python train.py --n_mels=64 --win_length=512 --targets=["emotion"] --head_dim=48 --layers=10 --optimizer="adamw" --lr_schedule="cosine"
Rows from expert 9 of block 6, named by matrix and row number. Rows with one number belong to one neuron. Each number is 128 + 32 x the weight over its row's rms, rounded and kept within 0 to 255. All counts start at 0. Numbers have three digits each. After the name is the row's rms in percent of the matrix's.
# up: expert up (model.blocks.6.mlp.up, 64x80x160), inputs 0-159
# down: expert down (model.blocks.6.mlp.down, 64x160x80, transposed), outputs 0-159
up.29 095:080213107099108144093104133122131095105108079129112120106075160140082147175092159124118124166183129130144129142122096116150098184157131113155142091145076086137074165150121110156131161086147117057105142202168164086069114125112167121154060118108061152134123122126140082139110103068110123070101179146103165099100117155098076120180132120124114163133138187179158165126098072101186109094123123147148143111107133071157126125155123189217134140109134080137103116099138086104160105118102093
up.30 094:124120124137157121070115120114105169140118113122121086061131084144095111140139156152128191122135075191146166164060070079105134096130103142162136185078132081166156118132080062142117141072136199135118092125097094109159158142150180123115177111068130124099142112148118167071101084149071062131099134124127137148158115101122060136112128112104163119133073097118149149172084092146118175123105118160125171192160166095123134151108117145117153143089126080101063103128119108154184169111196093
up.31 092:099136145121158130157142104198174145214109145078184117127146079120118102089128167211139124101133160149160141117149122160076107150150083146088172166070167078133196135095155075196105165095164095105109171135109129123116144142116145131164064100101163160172141136090183154147174179220147075158155132131130167090152112107143075133075122089118107156072142118118117165116129176155096127130078141124107124149152167095129111160105127108121152168125077122114184131110128152128131174104123116
up.32 110:156126141142104097109111110138075150130152101134142163157168143162138168171084108129161148138099170180110144111150167123106091171129083171183094128131089106114127150031132121162118136165190096065149129142148133144101152102134150109138169184119119130104139102127138152077164130126149195046104102250128168096172149087146172180162157079177131175128119080130149129117139104117098155133181100154125107134094140186145124129133124136195124170122096159125059144153106130105139183100162112
up.33 110:145192097190136117154212105170120155146111102063136119175107125142192096207092148170147173118147147168148162110121167119065125123173170150090146129147132119156110096176073135143115183142134192151133111116122068152117124165118159104134111115137132142104147152142151115131149104107194114110165153152179142129112079144108106162133083148077157181191145157090096105085131144150150129129097156106142110144132203132101121092110123086183127056133176090076107101117178127146148154181097093
up.34 096:147189109122073148165130110156139127101145091114115160108131120172159135097110123145134051106120103057176086186177123124153133175130127172060104103162129099153101121154152135181091095170163170144120157114159135105076155110172131132098180072161102097126098127131126173132146122185137072130111122121141130129096127118177052121130189165119129194143146065111153101129178077138132137085163116125132178114165137194153147149133130126134213103128131097099156103092059117143116085055107118
up.35 109:126167119151156097099073145216101145095079118131126107089216100131143053172113115171093116124141157183129140119123109139114053134097096154140141081104184117104067105103135111132139143128158136111126115102132091174099089171113133123121110154177148067089102133063163122160104141163163108124177136153110100147124154162138123134111073137162129106122153106157200094096109120137115164167079093110195099121117076118123150151151119103140096138153080044131078123174205109094146135168102097
up.36 114:148145155164123092159113171160171118095089126149193101134199128117109136117162127112060082163146224090141133060076163064072095146106151096145150068147168108158181121182142150100151153119160133131145123137170085108133083133098078121177080148083121126084168151048135060144132157140140189159085137139140169143130106169112149171122087139126098147114163127120115177172144093076123132118118101122149070106171099099071128122116124118144131123158090080114080131155134105153148128118149139
up.37 104:162112122152123165152078121146102088124137143110110143112076099105097147152132130185095141194087078085079116143125124100070124130122132078124151076115106081119174160046151131109142054126159154130079126161097097111098159117150102094090080159162162112145096119170125161114130137111123164078132071173114183149129146123090145100168147103118130089101102096152129179146062110178108105047131109131115185157102091092086078140144140131137189087151119156090165152199117131131149175139065159
up.38 097:157161116164120097186100131125144149098110191205101126139134156160165122103111113141192094120148115136114085099104150102113137154135198142089112135128125107130134174085138130110129177116167138099133187235072188124160116186084120177150136087108169101085116116137157133128121145069123147077099170157089128134083122117146139180137105082144152151153099198150128145164110121168147110208144145156134156150128159092130160102142177139093146069141111142124106167191116108082124197119178160
up.39 105:124108132112174056111104124090070135098101113149164116099186160119136095133149090132110169164132177079142181156185097120121116104140194184053152110133087180106105082148204169123127123118084076113135150138080058174099122125108134091121134138125115114094122147136144173129080094139132162144093083128141105097182142077107110154138169178121118170061144150137070117134090157172155127147187111130165093129111102131118126098190084087137188146117187139159160102114140108102190121117116123
up.40 103:152136110153143093175148137084133136054132132049107151079113088106072091124096189121126146131063085135152105149139177114119151134109196111144100119151178114187119134124112121154127103104130154107146126113182104153170147124104128137170116117204118183106110115109184170108114160102104181104174180146087230105123108123174125164111168091169143096143149165109138140151166153128105091177144150158157147125148139119126186181113149091100110066128170123106148124126181142137088076189096088
up.41 104:055107139129149070159121128111134084095161097108162149120140117122114128133127172143143150155136152147153099144142115098195148144154115119091158094091135127143089093152129135151147150130087141115136141122137163125162203139074092168201141156091123091195129087180136176137161145095135061113086185150114120139133129142097153112161083097091089145177130082158151143205176085116140150135076114125119124084124127120149141068120144122198202155164121118080124121080175074156177215127070126
up.42 097:129109129137189100111156160132066110152155158073152135141065090122109174151110213124144136169151116099178180164103126178057168144075116130165087149105142120149162122146132088124188127162155134166145105164158167153073102174102157100112144122137131159124104124142125130128109189161134083080125165107128100135091154047123117132063061161122183142197153139144139092140101135161150159126082158089131112162116071100125114134123159154144055156121146059171119085105082125145092120107114137
up.43 106:121176176170156106122108130139137211149099097176176090092100215130102150149146202128082069119141146154119181089093120082148157142122087111137074130137146121138130121159141096094099101119188124168132098151162132134084124169164132149144146131158094120111087128127102131173155116102136130148159057149102122110117128088193139063192187142154109092083161138136154119114176149087105108129162132127163077145115160135103103122135154063162113142049102085086123099102143124137155067189139168
up.44 098:108155048121101138085117143162117172119165163101148128115107188119139088088173134158093127124148159147169153092135112190115109140132140112097127155089108112192119111111111080153184111163116066161170122165171151111127120146187088114206151137107130119148084111122173134159117126136081105130034125113175117212115103087137112154169183122162109114124117151112100178131087102140108084129156126125106114130133101163096112126072163132128199110130226111090134095127133175115107138168204122
up.45 102:120169073100180141161125153193123112133166185165095144095121074132207112171137101114103087150126153146140148122067183117152149120126117145144098134057107160146092164103157095173166108133088079122068144090119159086117101106129105124127102123158110123181101178114117140115134111078099123165094099101154162078173121162088094135141117105155162149171097128105144149093145142113122066152158119123151167147178125182144104203161121078179147192077117120153130113207100090181130144128079105
up.46 090:153157090107162135153108060123094140165091120179131186100098111206099155159111163148101127114095149157127152099146133139126171185128101152099133135134126112166149137149108118098107139101094111071174143153089129191141118143140135101121126128163109090069131082087121102184186159062127184057155085185147135127106058131169124104139137117187148137124114206135125120108184149150170071091140075079120144117114072120135120155132185109156140157159103125128151096141090219127159152132169141
up.47 111:143131135148068065067164142156094106133121137086120131091110136102123106108103125146132103126102117176101169188105131130096097114143166096184136080145189062168128149132166142070186160109109103117110170143148138154144161102134167099150106134124145111151145117095121063134186135078137112141188115103120146178149098127161134114140094137159117085084093141183104080172194112146195160126160091127082183078047145159053160189181136135136124129100179155134155159125108133104120173152133105
up.48 106:155166141156166133097116114146143179157188153166148142133082127125182116103110168164167140152111074155174157162202113159102137156141156093142109062121148108139088147110191088172133108075161117167131120113167146132130127095093115126120123096075081143107095163054156116106124160116129203082098071158130139182146192148094128092159155137130160089103117082169171073084109149126085184147102135099074150116148090136115073062098154081108088117143150074136096107127162143135113170125127103
up.49 113:078116116084108051157126168119131118168144190115133132098136118117192191169125120136096159107130123138061106162098103099089124234145129123117110157115148133122150086124138147179120124137131119090102099149147162133143075087137108099096127123120107134122148085010141113156107153129141120111138100141122152154170131142110191125130165113160116093016164122150070094172110138149093154084150075075155081116123118158097129116118113157106146158053147153142171141157129143132195174099125142
up.50 094:139126173115129088135080161048110098157123095150105107126093111110069124118132132172125132114145110084110125164049232109155141142136120104134094109120067147103146094088142104116127151150139137071066117158112057065079140182122123192126075132153095155087135148131132113100097129086200133135144159128122115124154119165090137172126171153126135170118097163119134149081166188080074109053183125133124148098111119149112127045130158117173138123068141118140128143114132134177129175171146138
up.51 096:194128072145144122107104148087058121158153090098123122096151159081102127155097121198164113168098155161066104171142092121167158174180133134123169126150147152140116089091144113110062107170132141078091092109143177158062167127068132122169153145154128124117061119084134144092107060101142146105123106136111134089142077135181147125123135157159091102101170111105137138116144103130096107204102165205112167131092145178103093091102103147084146115122101135139142160111117183164075083118155079
up.52 109:133131106115092116158140183078150138166067109127118137129120086145078109170120137192109123161079160130080105097120159125134086151103115140093091085129117119157091085126125148113141113151186138161142100125137203137104079097110160169143070169093122125105127132064138189178167120157109110134121085098166098152148171121152187164115062137115144159141155102139144140096172136078119187131196134127156072019113116116062127136143148138101152121123117162131148191087151089167131095140183081
up.53 084:157137123103164179124180148110177081126174143119129119147140163157135168125094166120157154175129168118154027089139145102099111120115148154117145124170135168143137168195133132131143100143095128175136149135145164176144115191074112100144088121171156145195080140084125098101137076158088037167116147097118084146136077114087093118130095122086136103119112148078155204137087135173102122094146137168148123084176128148125158121085160118113141146097206123172102114116191098153158116186122158
up.54 095:177168134121104117137190134097135129107135164109099217149087076164096133158167135094143130190142119068127146123112129113159118148114150102160105131123146152162115055145161123171134123126153183076104099076132109119125135145133120138178065116158162121030085155066157084020101090117148147196064101148115181150119104167088143108084152174161126096123084141131166106148130125163125117107089133170163137132130138180120113115117127155103133169153158128160156138132131144119074131100182078
up.55 110:125091127041114124111170109177148153124101073148094096136132137083161094077104136138170130124158109147150133115155109126132077109159140107105137151163168172173115129109092122179084160151163175191126148138149051119108113136157142202123118121130079115121115145023149163143059132124117178133116152156122156118114146148105079130109129112107115101143095167153102100099095060105144138126117073111201137136068161109103137158127119144116042116091079081117137206176106124166098145104143159
up.56 092:121172183110139125093070127103159146186084147074109129081151158074144130108093111209125086157082107091125160095164146145140109147094082114096130079174094147112132104086151161138174130068143112127188129137113113081101135148110116154123158097089118096145178107175175151138123138107093159131125151207124200064057074161104160099161125103179114114124143097129057102102117137156164113149125169091141123116078168124089053103123111140126090136136124130165120165143167110077168142109112096
up.57 101:134132139126132138126124140131154117111209146144169055123107152094125168068145123150131130088062114128068100091066173096075111120229147115199105097145154134083151135159164156130155159123091159142116153120174096118131131130119056105139157166107168116060131066128122089086118147175134125209116129068111176123154107126154114120100199128135094110159123101118094149128119112131128093141144182130140133137142098145141083161099087122088151125174115131076057093129109120150080152126182075
up.58 100:178084127109170117179161142105052144113115125115109123151149130184119095134167136072143095176109112125158175158110128137136161145126102119112097156115132121098129123162145126132124137137095136114046105145121097140150149167143114170143129155163100083139112113196111168105122068080149138091188128115127109157117092123105151106123131069145152085178161055133158148163103105085135141131128134154104184142098156075050089114047171091074143114173124040112109151205089150128132099120157202
up.59 099:102098087126113153144159149148101146188131124102143100117090146028138140173116153119131132136141112140162146137093089110135145110116070144121099147068188082144133202182097062124198157163165104141148095101192109183170140089079119169147146074200172147138137093114152194193116125142151150106181133152164185154137112131112185098140122118139126166175142083102090086131125162139087120123148143128164112103153097134100121133105140106104144108151181089160150136173104121135107043116150127
up.60 093:129125156199120206180138131143141118178105075106087131103155135120140158142111167101188045147145109102107135080132176113104120154141175088131203129171125116094088153086124082128075137145115101146126174123137078124074169179164136097070110129179151137108128079116150133121181092112196123116116118132105088167137132112116127147069106107161096119154085149130147116125152146103142222080093141130092096120104144062183135152147106143128120164100081145179142130141147153149131121140112218
up.61 100:121149082119146100108161072121104101136085167106155166141084100080105125128084121139119065099099138095132068123145106116128170129128191147168131168169147112203140156086149127185077102174099172037134126106063133100191126125166156186172111130072113172135121105134119075095181109122086106144132104130098136144149047128138138118160066130115136138103136168160140118180149127143180134114183100166138080128202118115120111113111076142093136086120126116158097147142104138180157117180160153
up.62 104:141148131087147040135168101146126131121169094199146098081120093157067159110156145100144107149101095111129139174106091148113120088125167122131128148075163139112156145107160139132174141080168146171199108158137099142180109143046148102141161105111113130146144137055145160198168103087139098116095118155070105088076124087146152135187079123137102137118133094147137151136120113137086181171118127136154107130094105122076175053151124125197124168083113103158122135112138144078193131076117175
up.63 094:135135166141115163178133064064121129145079128110187146120083156121128099105108146119125130136153155181104162096128127126138172119131113196115171143085094150079092136148084165083140124133171112152127156096105137171124126126168119118079139175103123137103172184089062107118131129163123097134143112132170119155122122118112172121153066136097166147106134125078159094142061110101083146071150121150091154183151083139128060159179092138118171130133175114050163214083098045097168120149149127
up.64 096:201148185095121147128144123091087107182161093139116168093141138068148132126109090105123112144160118137114119152141145165191144126130101162108145161120144160097181110130136120116137086116102080185105144127165149061149167116073078157089124154072160128155118144239131102196088139130162105112238143097162122161149097135071157182163109141130103111125130141118106131161121120111192151110181106126108178116128098113153150162061142151105129105098153156157100167156076106171129149162150107
up.65 091:156092104143086104172128130081123173125163158060131112195166084125119125153122123125118136063137143104113097096114136130108069179125143153106221166100124126094112101095110153118107160134102086143128216133145161062139158116155111099120125140083135148105135178147189172157152135125090174149130141145150142149097166106109203103080047097073157120164035189108103135112113088120126100117173117168188146104126123087143115148168128089153128114093163149108151161105116087107143137159167112
up.66 108:130172080074143164139150156145080121173143113126184116161092124103103212174116101122134039148125087135176118115161140073173151130196114159129085135121152127090107083074148115144143113092134209146119166147106131163144180106128150105141201174178172130156120187125128144123098164130133169086133095096124141135118167122127118169162083120128129131094181101166123115084154091093159135170068146118105132127118189136105151214164155153143159173139081108098095123156135136145172161132095103
up.67 093:087113158152156120144103094129133150088144071139133151072123138132120097164102137154121095145097120093205135187157180148159123135079110151194096125151164176143175095089183166132123083153121100126097080117085087141154113158124148075098132104128121098114125111057102099135131096090135142101120156148134180131167121138033116112094089106086172150122134137073152091121138123103152120123100146131141160043186154146078107106161104124110149157166029160148098128143095145074090122128197166
up.68 103:119164139102145104086176131126134181141151144157138113177130151159119128068153147091170152081151127170148166160162187097117119088140076125116119092113101150132193121135157124105199102106190146112137129169112092160159099123143154087125077084088106142183053197062169151099116159126110095157081124166137110130142130082138139126097084098091115169120180134126100105132114148087100059121123108097159159155170184107137141156192047126113114100132142141070082075113164139131148165131086162
up.69 098:123123079155113185123110160138149122185160118147127089109094140102116146076176135153138182155097139166164078154123175127143164142105186137125165100103160178155156069118138126095098127104047188137158134122104156153118108146084091153156099146133129167126097144105117209101155097105116145121093096147152085134157175151136157119073033174137180143178124068133192120182130164136074111149128181113188118122131072067086123108092100107095094105071117111100140127105123121109114129095164139
up.70 101:117160129195198102162124140212172150082108066165170208148169180123107136108144124130098144139160105168139135143179154090145151127188114136136076103143174131091140135118112098121150105160185144158136040085140098168093150148116112165086102087161153143156104206129151073139135134147133106088162107139122120151147139104109129080111137170123107139097080117170153106111173123161102128147145176122093189104161075134217099119169107114115142074164125148106185159132137130106115127119163142
up.71 104:094095078069065137105151112123142145077118087117153154064180132179114147119179099106138103102128158176103105122161110109123171055084105132115080139172128075126131080115117105109090115138134097166137141078119138079148108117134048125080139129096121166141108162079179130138172154175038117142117089172143133112133114064057112126167154120110129148156108092125093126132188115125098101189161180080136129117097109129125128084132143100140095144200158085133130100061161102135148179138129144
down.29 097:167153076143145175117108130164164116161110105101135118156109092145156095128130104105089110097096160130106130161112096162219144126154120110117064100138181139112092157155092099170134120156071087114071125087091110097068124163064102138109110095152155099100124136173163160104137110136185090158124150115140159151184151105156126082169115155108090068118131098155123157169145115134082074178164146114134109182071138128124123112207088135121105133083174150164171110105122163187141078041094129
down.30 106:144139074138171146123138169162086092117100157120090067165108183163101168145162144166161125126185113154150086143191096202108133133130081121109149179089059120134089154158139168146117126118104127128117155133162075103111090160112140168122087161117142097168123119113103150143094085135115164129061152095118203197036124145148163113172148209133135186166129119150090144155098150138115108107129116149139164139098119162089094164171175167141138160097150122170136048114161140124135155116103133
down.31 102:151156089118130118173134113110146114151105115158138115083096097151119125133095182092109166154110158044095129098182146123151141146138081137096104171152098175122120192158070154138104156155108146116123074106156153124123212108143104144072142103124101129141105104079137135124115123090134096154081153145169075190127201158101059068102196165118143126148105108148125128078097118216165152141138158147137197179176092156114128083129132125130114100138130211082092122138090126098137149111136081
down.32 098:162131110117107107133122156179088139118192123100094146121132165101181060123148136084123120164087164153139155179115083105093171140097131141150088149088136106145109094099164136126118143121121168128103100089112195136153113088151144160202128104101097132097110156118047142187110130109171165149141068091136139134078046105157115164086132053171086118154091161085098102119119112103121169167092115113101161194168119127093112117179121143138144155114097074160192137127087163091188114117081147
down.33 107:132127078120200116081135160112158187126083182131164176143175129113067142124136148118140136183140150104119138145093197129117150170094121129147119147124112121142134167073068139100104076130150128056147120128082172053150057149114123131167098122121176131111150062132139140146198100094175143126116153088143106124179098138052181171103158172110146117131098129071119088089175191159102146131185077104122141153188139144170126110206116117108124158117135117142145135159149104139117140159141122
down.34 092:113171112146142087080152104150165128171072109157142090084129075122209099100146134180181145079157126144126142165095064074152157165161089174135133121140193133102092094129100125096205077085122116120097119141126094095089144130084100090101132127173167111129173102166086179122188132136159157148115128112156097141113113198097115143117177167113088157150125106169136127164105113209166061124148074150117135127107125109102184120100163126064141150084127093114107133138127149166136095095164115
down.35 099:097109182114165138139151111164096141122145145080133222129168116127149175175151096126128152114110153152133120106149137116097187124157088142107169048110089136126164087091124186107138164059133123062080142113137149154151135164129071099090153130098144097110074156064141118066128110098179147130100192119126129104132125082166127146184107120152123145130116171113099102183068142103136134114090101134112083071176118102164119098129162087122177110148112144113062053111183191143130122164115118
down.36 116:185111156109134120116078111137129126144124079106128127080154144083115178033162091123162102112174132179061124186216119111139169131108130135123153061100159114099152065121112098121166156102066158095110124107131110187139136120101147187140169157156190158088156122092113187141194102125104146138097098131132094125136134085118191161166131135118131146082075133145102118123123100108106108131123121182063143090184146157115087090143161135096137083163097116098179165136116160185146095126123108
down.37 098:127140173098183077147155149132186116161095102135137129118140148140095134138182167132091082098121135179133150139115123136167186155113113179117074093085100136065066164144189088151084147116152122170180153146122113165168067114186165143137109120112108211072166156149130131136148149187086105160223129126104155146155113140135133143157154153115115117110152105114156179102177067151092134112123179081143153092167094188147194122121150136151152082101152158145155113151108149128105142094117174
down.38 092:173136104127106112132063121166105166166123126166171088155177165128147103133135111156134162101111114138166163059094145143142098116070067082109083151133102077051070143158092180134106127141062110088100179168130068130123111114113182116105091158160072171086075084109197100104108111117141134193195130154142139134125135185063126116113089111078131108155153172184158163151138124161161132147156113156143138171119118114125153102121092070123135110164107124153116150087151147073107153131130113
down.39 095:171096158137164200128156135118116132099141154147153147119117128136118127133213185117092141133133085118089121112152133083104086080118109121186133145138141174137142160136146146065110162108077147156148104109107143084154075122165104157144107103115180098103150130109091155121103066130152106085114129104077154082166103162203108116145082151090107157038154129180133099112089142211175128126116097096105131139171146160123105120090140131038125113057133139144196085088097117100138073170138116
down.40 098:174144162133159089097134129115150175127143132137124130138108149135132151065085177112141096135123140123112167159146085142073080148119082111110123126104123215127094125106138064061153069076143113146085109147099123125155116086133134161103071095177165077089144168107107107123097175107159098152206145123102126140077102146094101137178181122165104105178173099143098119073146080127111131152130139104132130081149143132168153098159066149146145137211135083168104156128074212089149150100137090
down.41 099:086135149135116142141124148137105142104105117095154089155124106177110116114160145125111179122099110123157137126181134112135123144143123156088050142086116116089053187108166130101127160101139069176158100098115147101099068179146152070130072158161138189132120102172130110170115070144148084170134154145213169128087164142129177118120128109091124109147128207138091148125142120121105106123142136114171158126076168135099142115067085165122114079106165129172163138145077088051086160109114218
down.42 097:116086157125165056088098111155031115136138066115157172077105108094132086172131129104151090087150130151096118100094150121137103180082094120110090107135100084172115113163199121182116151177164125106121079209118124166123127135121150136147056151171194187137118156116105101134144117092125116132205106157115135157077109131108144117084123184108130085140135095126148184152141125221118114091134096160101151150113091121142140115120123135188127125095097122091131110176165137066149096130126116
down.43 103:189110130125124143151111174109090100118120136143150097141159184129159152155144098121091121115103160112058101058172158126062182107130138091162088051124159103128140083140167146158157110112154118085094141184071086156125167148155115129107098179071176116143136143142208128139141108140143184104116155116147118122168106210101121116179140074180115153155142134094220120178088173165096078162097117085147150109141120119146096125136141109159144064145175111148099075126118141109166133116131145
down.44 109:119112136105112069134127180107126111136096063145126141129075131123110067090108129129093185098136132148170119151169077106156096182162102176160118120101193174191113078114118103170104148105152083147064160114098186138093173129138129146103117180103094151134160079109109155098100136107147159118166140080138157117159143079150128202164158099145090139107081066123175151080109129205230156108149090110124140137153174070106098095104133109164148128158128142120095091132112109100132116151156110
down.45 104:158140111099105104158145121140160142121132157047097138092122161113119113154125130138160128105094160126124134100109143115073141144090111158112110126177123167105202184171108115059125093063152086160119171086122158153119079148079136153127189081068167153112096129166163132086135128137131149110114181152094195139136102093122153091121096146176082093142128159162144107073032100169107154154152153080077093139136128094118193169111099149105105120118065086116150141131132089099180163059110124
down.46 090:150088151090143060127140142135136090123112155130169114144158114174125162099103207150123151096094115084147108128115113158135189166147137085135120185135134136155148153188191095179084119127120111069063084169093129128140163065149152084178171093072137138162123108150102161149141124090133063096092131156118139176166174146137110106091086089162073074060131144053118082159160107136134084129140165078095127097090186098124149088119137074146140154144156094124114119148104151159158117109119113
down.47 111:164173116088122087081077140109106110142108194141127121093088119170063140141082121163121111130146077140090116085093100124171121074120116081134137151106113123091105189150152053111122116150129121137116097119098120132088158171144111126169118139092143178153116112104117136144120147143135140151154141105143063109159094062153144143151102133115096078163174165123130069010144107114121149159135130076140153074073067064120156110160138079095139195116137180179128116145181166177151124114137167
down.48 108:166081107073164144117073062164147194138122089154138120156146091099146143090129086153107122089145163103158122103145142111136132151133135118133104170117151126171107142141178125099076100136133090105148145100110103144045124116108182171193147134166131144144134156061122163126175137051063142157044064109163134155105145151125113186138142157109186150106131110139082170123067134131169109098125112088121115132117124113162088093109118122080129146111169120147120075046121134165213120144085107
down.49 103:148116188158122150101131147168163173115062160110131113086162085136139181120141094107094092130126147148156097154124125063076123121074111102162185138228070049145142145165114151132106107172140197170151173101142139151104115130202145122152146099123175118128095125060097121158105091125142129106116114145142111108110103072106077109117121132038103156148100155135135125091131152126160094088127135125141139158152163131077034123138165126115191121102098145095120160186133112146115170165108143
down.50 089:137081140113104129087105125125153116115177132110140124126164160123100133177116152088139096140202098183160140116131038119150156169126148146116183134071161114118166159101149071145122157129104091121137076106156154103108124098118168118073118186113105082117106130180189137126118158095134199089172087126081110175157146181136092158127156129139169147127106175074144225126141151112128104171131110126128184115163106121184122093142130123115123036155093087120136186093128118155051145126106153
down.51 094:118124190115140121164127116113114169146149054099109061120120166178195129167179091126167109153094153091106078139135117015139117098131114091094156166076137146113157176136133124111123102154093119139133145080063124131083213147156084135126094139122112044077101138087175129161099111163070118116111107091092161142116107126110151104108157147073147105118130104113066091147154135182110104106139133090124100074108139141071150156173176169099140134138169108132097097138104101092146103143144151
down.52 107:135110178113117136100133107075045119104112139108112151121132166097089158103174153152098117181148140107161081109157120172087113175137190147145125132083075130147146117137160108085084101154090047120155092115138082098108198161114128151164130088142114125147092167104174155114105168097112148099060091093137095140104098112062090156131129195113096159097121115174090037102086158179088140153154142123100141131160091172135123151138159156106150121159110146088158087185094159069141133121111095
down.53 098:072067119115174161111180095135132106092149132166144109058129117107118140178154086150071087119094086133093121132129104036139079125185146130142142126149168135079134127134100129115164179166087117150113194096071130213184125136109157104087149154087192154154128163125152172161121073128157185117178152173107123137142145082112206129127117147161099138091159121169148122151122134125132140145097140134127105130149122130106090182162087088135141140112152121190111194148115102098149061128173118
down.54 092:065152165139135113133122111117126130151140142139108186134185141160093115159097087149133146119129128146144149203073150120136051158106102162139143155134076144126126097117165116148146122093176154184141084180173090162094111111153161164165148099139101136047124124086108137118109195143130094178192085069104096088103179095105144129167081096089133119092137131161165111145149159099103115140166110114163116202155093093128096125185129094101117137152044165069170159093178144150144095122095128
down.55 104:197117123135138088076170165161128099140181103082082174162170130127159159104118164101164154150093165101125115141128155186073158102158131055124135097096200119120073091088127156133133169083180168115144082111115156112117149138167142137165106127134139151125134083045132159130113191094151121132083171134092148080157100087104121045161174086134119149106105062138138147146115117187108105114204147153086115096085166130117158118136147090139158138120095101157083169121114159157090155117133125
down.56 106:153093172196159150160148158117113092046085137123149115088117176162112088166179094119119034098143170118086055089165149139166158102086145155114089072094159094127102094123106147091180159121154119111131120136178187097115107096135096120135119147156132107099127160137153136133117141097158109121056098178158112128157104125163121150109054122117093121155063112133175071144131162147132138139128134201152061109131134118137070136130152072152149148154164097133163097047156110118118108117118104
down.57 105:097182094103149099155137145157089148119147149164083109139115143217162149128134120088124078139137084201114150118192123099105100158133106095119199128092055145133116115088142154086185104150112111141161135105135129153099119111119200115139082087073123164078144138138136105144095184131112198134121138099147146152092100126169097108102152121147148141139172126134108165127145108047120181182056116086140086175194136094100130160126121158167210188165160139132162146120149125137129112167107152
down.58 099:111177120106169147123093138143147126143122162139095094169120162125171127115123166050154158160204157128131125169162068136125152113093159148149098126081161102162069126108151132128201158128157103134107081127137085063145161084087138137123103130149131144132087122216090183195156149166122142127146158125141138088083096117149075106127116097108163144104158124143120138154116126136054118125092194131111180126179074149053122164155182134127108181058135105163088172144137068103141161124130138
down.59 089:144147173113104120142110109103133076118075139100097130073113161190082059149059096160112147121136176067132126146141113138132147122113112155110140117157074161138138138112103128196154082166073131165185106124113107164102126132218136104161108161136154125116141150091151148223104132116128132135227198130115153146126129157080101118100113114109177095141116139113174137114140147113093119113199118090159100127133157143133188169118121093085120143144170135133122100173118140174083094160144036
down.60 109:137081084116086115117103128143151137139162150170166064112151126141138157175187126136104121096124162133119165150141121148142103146087093115108135138117121133171131087183188146144101157126136074112112133107093123143104174092128162156150089113084151161121117160127138147083199178158122086150163098097184140125148208098153161150167128158179133114104099100141088149148151073129166103084159100128178083091108135044133079119189087123147170070119211153095165142121135121090126153192150056
down.61 101:115078100117098132128107135114160120170105123106146112069077176138172103178155141098116157118095085104085172143150146126153155133091180168140099167128189180126120142122148114105153156073096180157143119135118159110142123178121159138123132163111057121132184118135196184115159181196165161142104194080134139156127143088154132100105164105108119132116102123072130118106145139115149130173083106123124133184077114122116102096131102089122137000109102073097125145112204134114114112138170151
down.62 099:118071138127159165127162090118124091135076184142150137098084129171093153146166177132151158122130170167098108099138140103138116103075124107122096142142152165155123158119070139114174179159150108070096115147132060049187176139166143149135126112082137127081103109108162092183179112085145114191144125134173085080109138155103100116178174117163134118144119147154116103127129126130095192163172122115161158107103103140163088158170128119142202177088143129151070186153196093114121159189103115
down.63 091:094125128087088097151153157168170121138171132163144184157114077121124108195177142067109159133118118138137194089173118058134090104130139175176159114126067135167117192106137118131166113108146163161114162117111088106098118113122143145126122161152153128130169111157092152185116089100142104144177142149132132102184139109083092148118163082083124153095119158203130159101103165174154124087126099147095139156140154116174165122153147109159164125102165088126169153129129135154213202224132172
down.64 103:115134088093151125154217105142105085126146110141207108158118110108136107134134105150086124101144153116198213138125101118168122058126106075120126113182081123102125136094109151096197073092117152225199158123130157190169146114068112099071120159134118116104136077166130107115136103077165141150126164088128102138141117136084134136107159096149121156152117132097173144146114150157135203115124168123108126134135165128093129131125138112160078124122085112157135117147063109140083158156110217
down.65 100:118200150154214113127141112113143137130129156182066133126096114127132160148149148071173200150066147112120118126086097102176151133146107069159076113146113107135090086157116120140081129172122032138082121112141120141109111162149133145128084111100123209149142161148175171136107204100159118148085117093133145158068106119171086165097095166088111186163154078159179142125135074158148109170113130153144199153147114110152109139126072132113136092093115141128177109099130143155138144087107143
down.66 092:080149124146145103168130096099127138129118161134096105099157149106091091127161086121146137162114098131159145180114098136122136096158132171129081162162113124108104100140166126138116108155080097102104121085142114177137175174203156196081075085127116139084152159143176092170183155145117145143084092120175118119090120187148076043129102136133114193176067137200075063168179126112085099140142126167099147162134081116109044144154109142144131111125141119098077114126090140107129120105115193
down.67 100:173163136140149177183113100106135126137115079201137077074082142097102152161148115089147128160141130100140105153091130114124102159084148121114121161089120144143173123180071118105137100162126099131146147141186052154140134164153107157140095093106116162112142147117222126142125183114180126134103082034120135102136136103078128140151181140147104153142142138153127087108153107155081138096062113179084111140173148165171136109074104159101236148143096085111142138097151135107175109110163162
down.68 099:109203106147117108152169115144042150092146142153085117068103157078079094148136190129110177083084129101154107138094126119080135062085148109149133192057130121134151081086144149099157115123134118096102149134026166142159184108148099112157204156154106134099154131059109115150221129139110158117112147206137129141142147130116164136134097129121139160086111085166134130136124143115133098105146151115152101133118124097178090169067128143143110170079135116154104179134152115129106125122169106
down.69 102:181126127166167105122064153132096092150094153080129103160205151089091105113113112115161154094160135122183129149114160151080163128154157088161106085102102158086104154068081104212138133104146165150106124100080082058112145099080153104123110148112146115095131149085132146108086123065060106133101139152170142111098097074172236130124118124154108172148099126168084168088133139097123139150109152134096119122153158123185098164115158151122130080140084096144159107122081156119128169164115162
down.70 107:109176112096120158144137109112137163130093161101155141103141138086039138144149111085115093115072108140128233111132204150123130075167133131137107140132160167126133164167163108142145113126135122101124135084104191137141106124168122179118157170099145139086147090119158138194098175081089098155196131100039122116110089125098103153122197134120156129168136180099069107113159098117109161122167174121112172078087109151110155128101177185114145168187121105111146154159154142125169138113069151
down.71 089:156118103155179132175099121153133134127107136104130099120137131152147168108202124118177092063085148121159128125102152147126125158094146088081128112109148134124135124092159177120065137133086068146085169096136128120106154061160113113109111132103152114115181126105171186124140165149091091091155135088131099181168122225104148063114060058146098098140106113117164152158141149213112133109121161120099092113119142164110111098154089079164123084129095127090148161138099103182209117178099084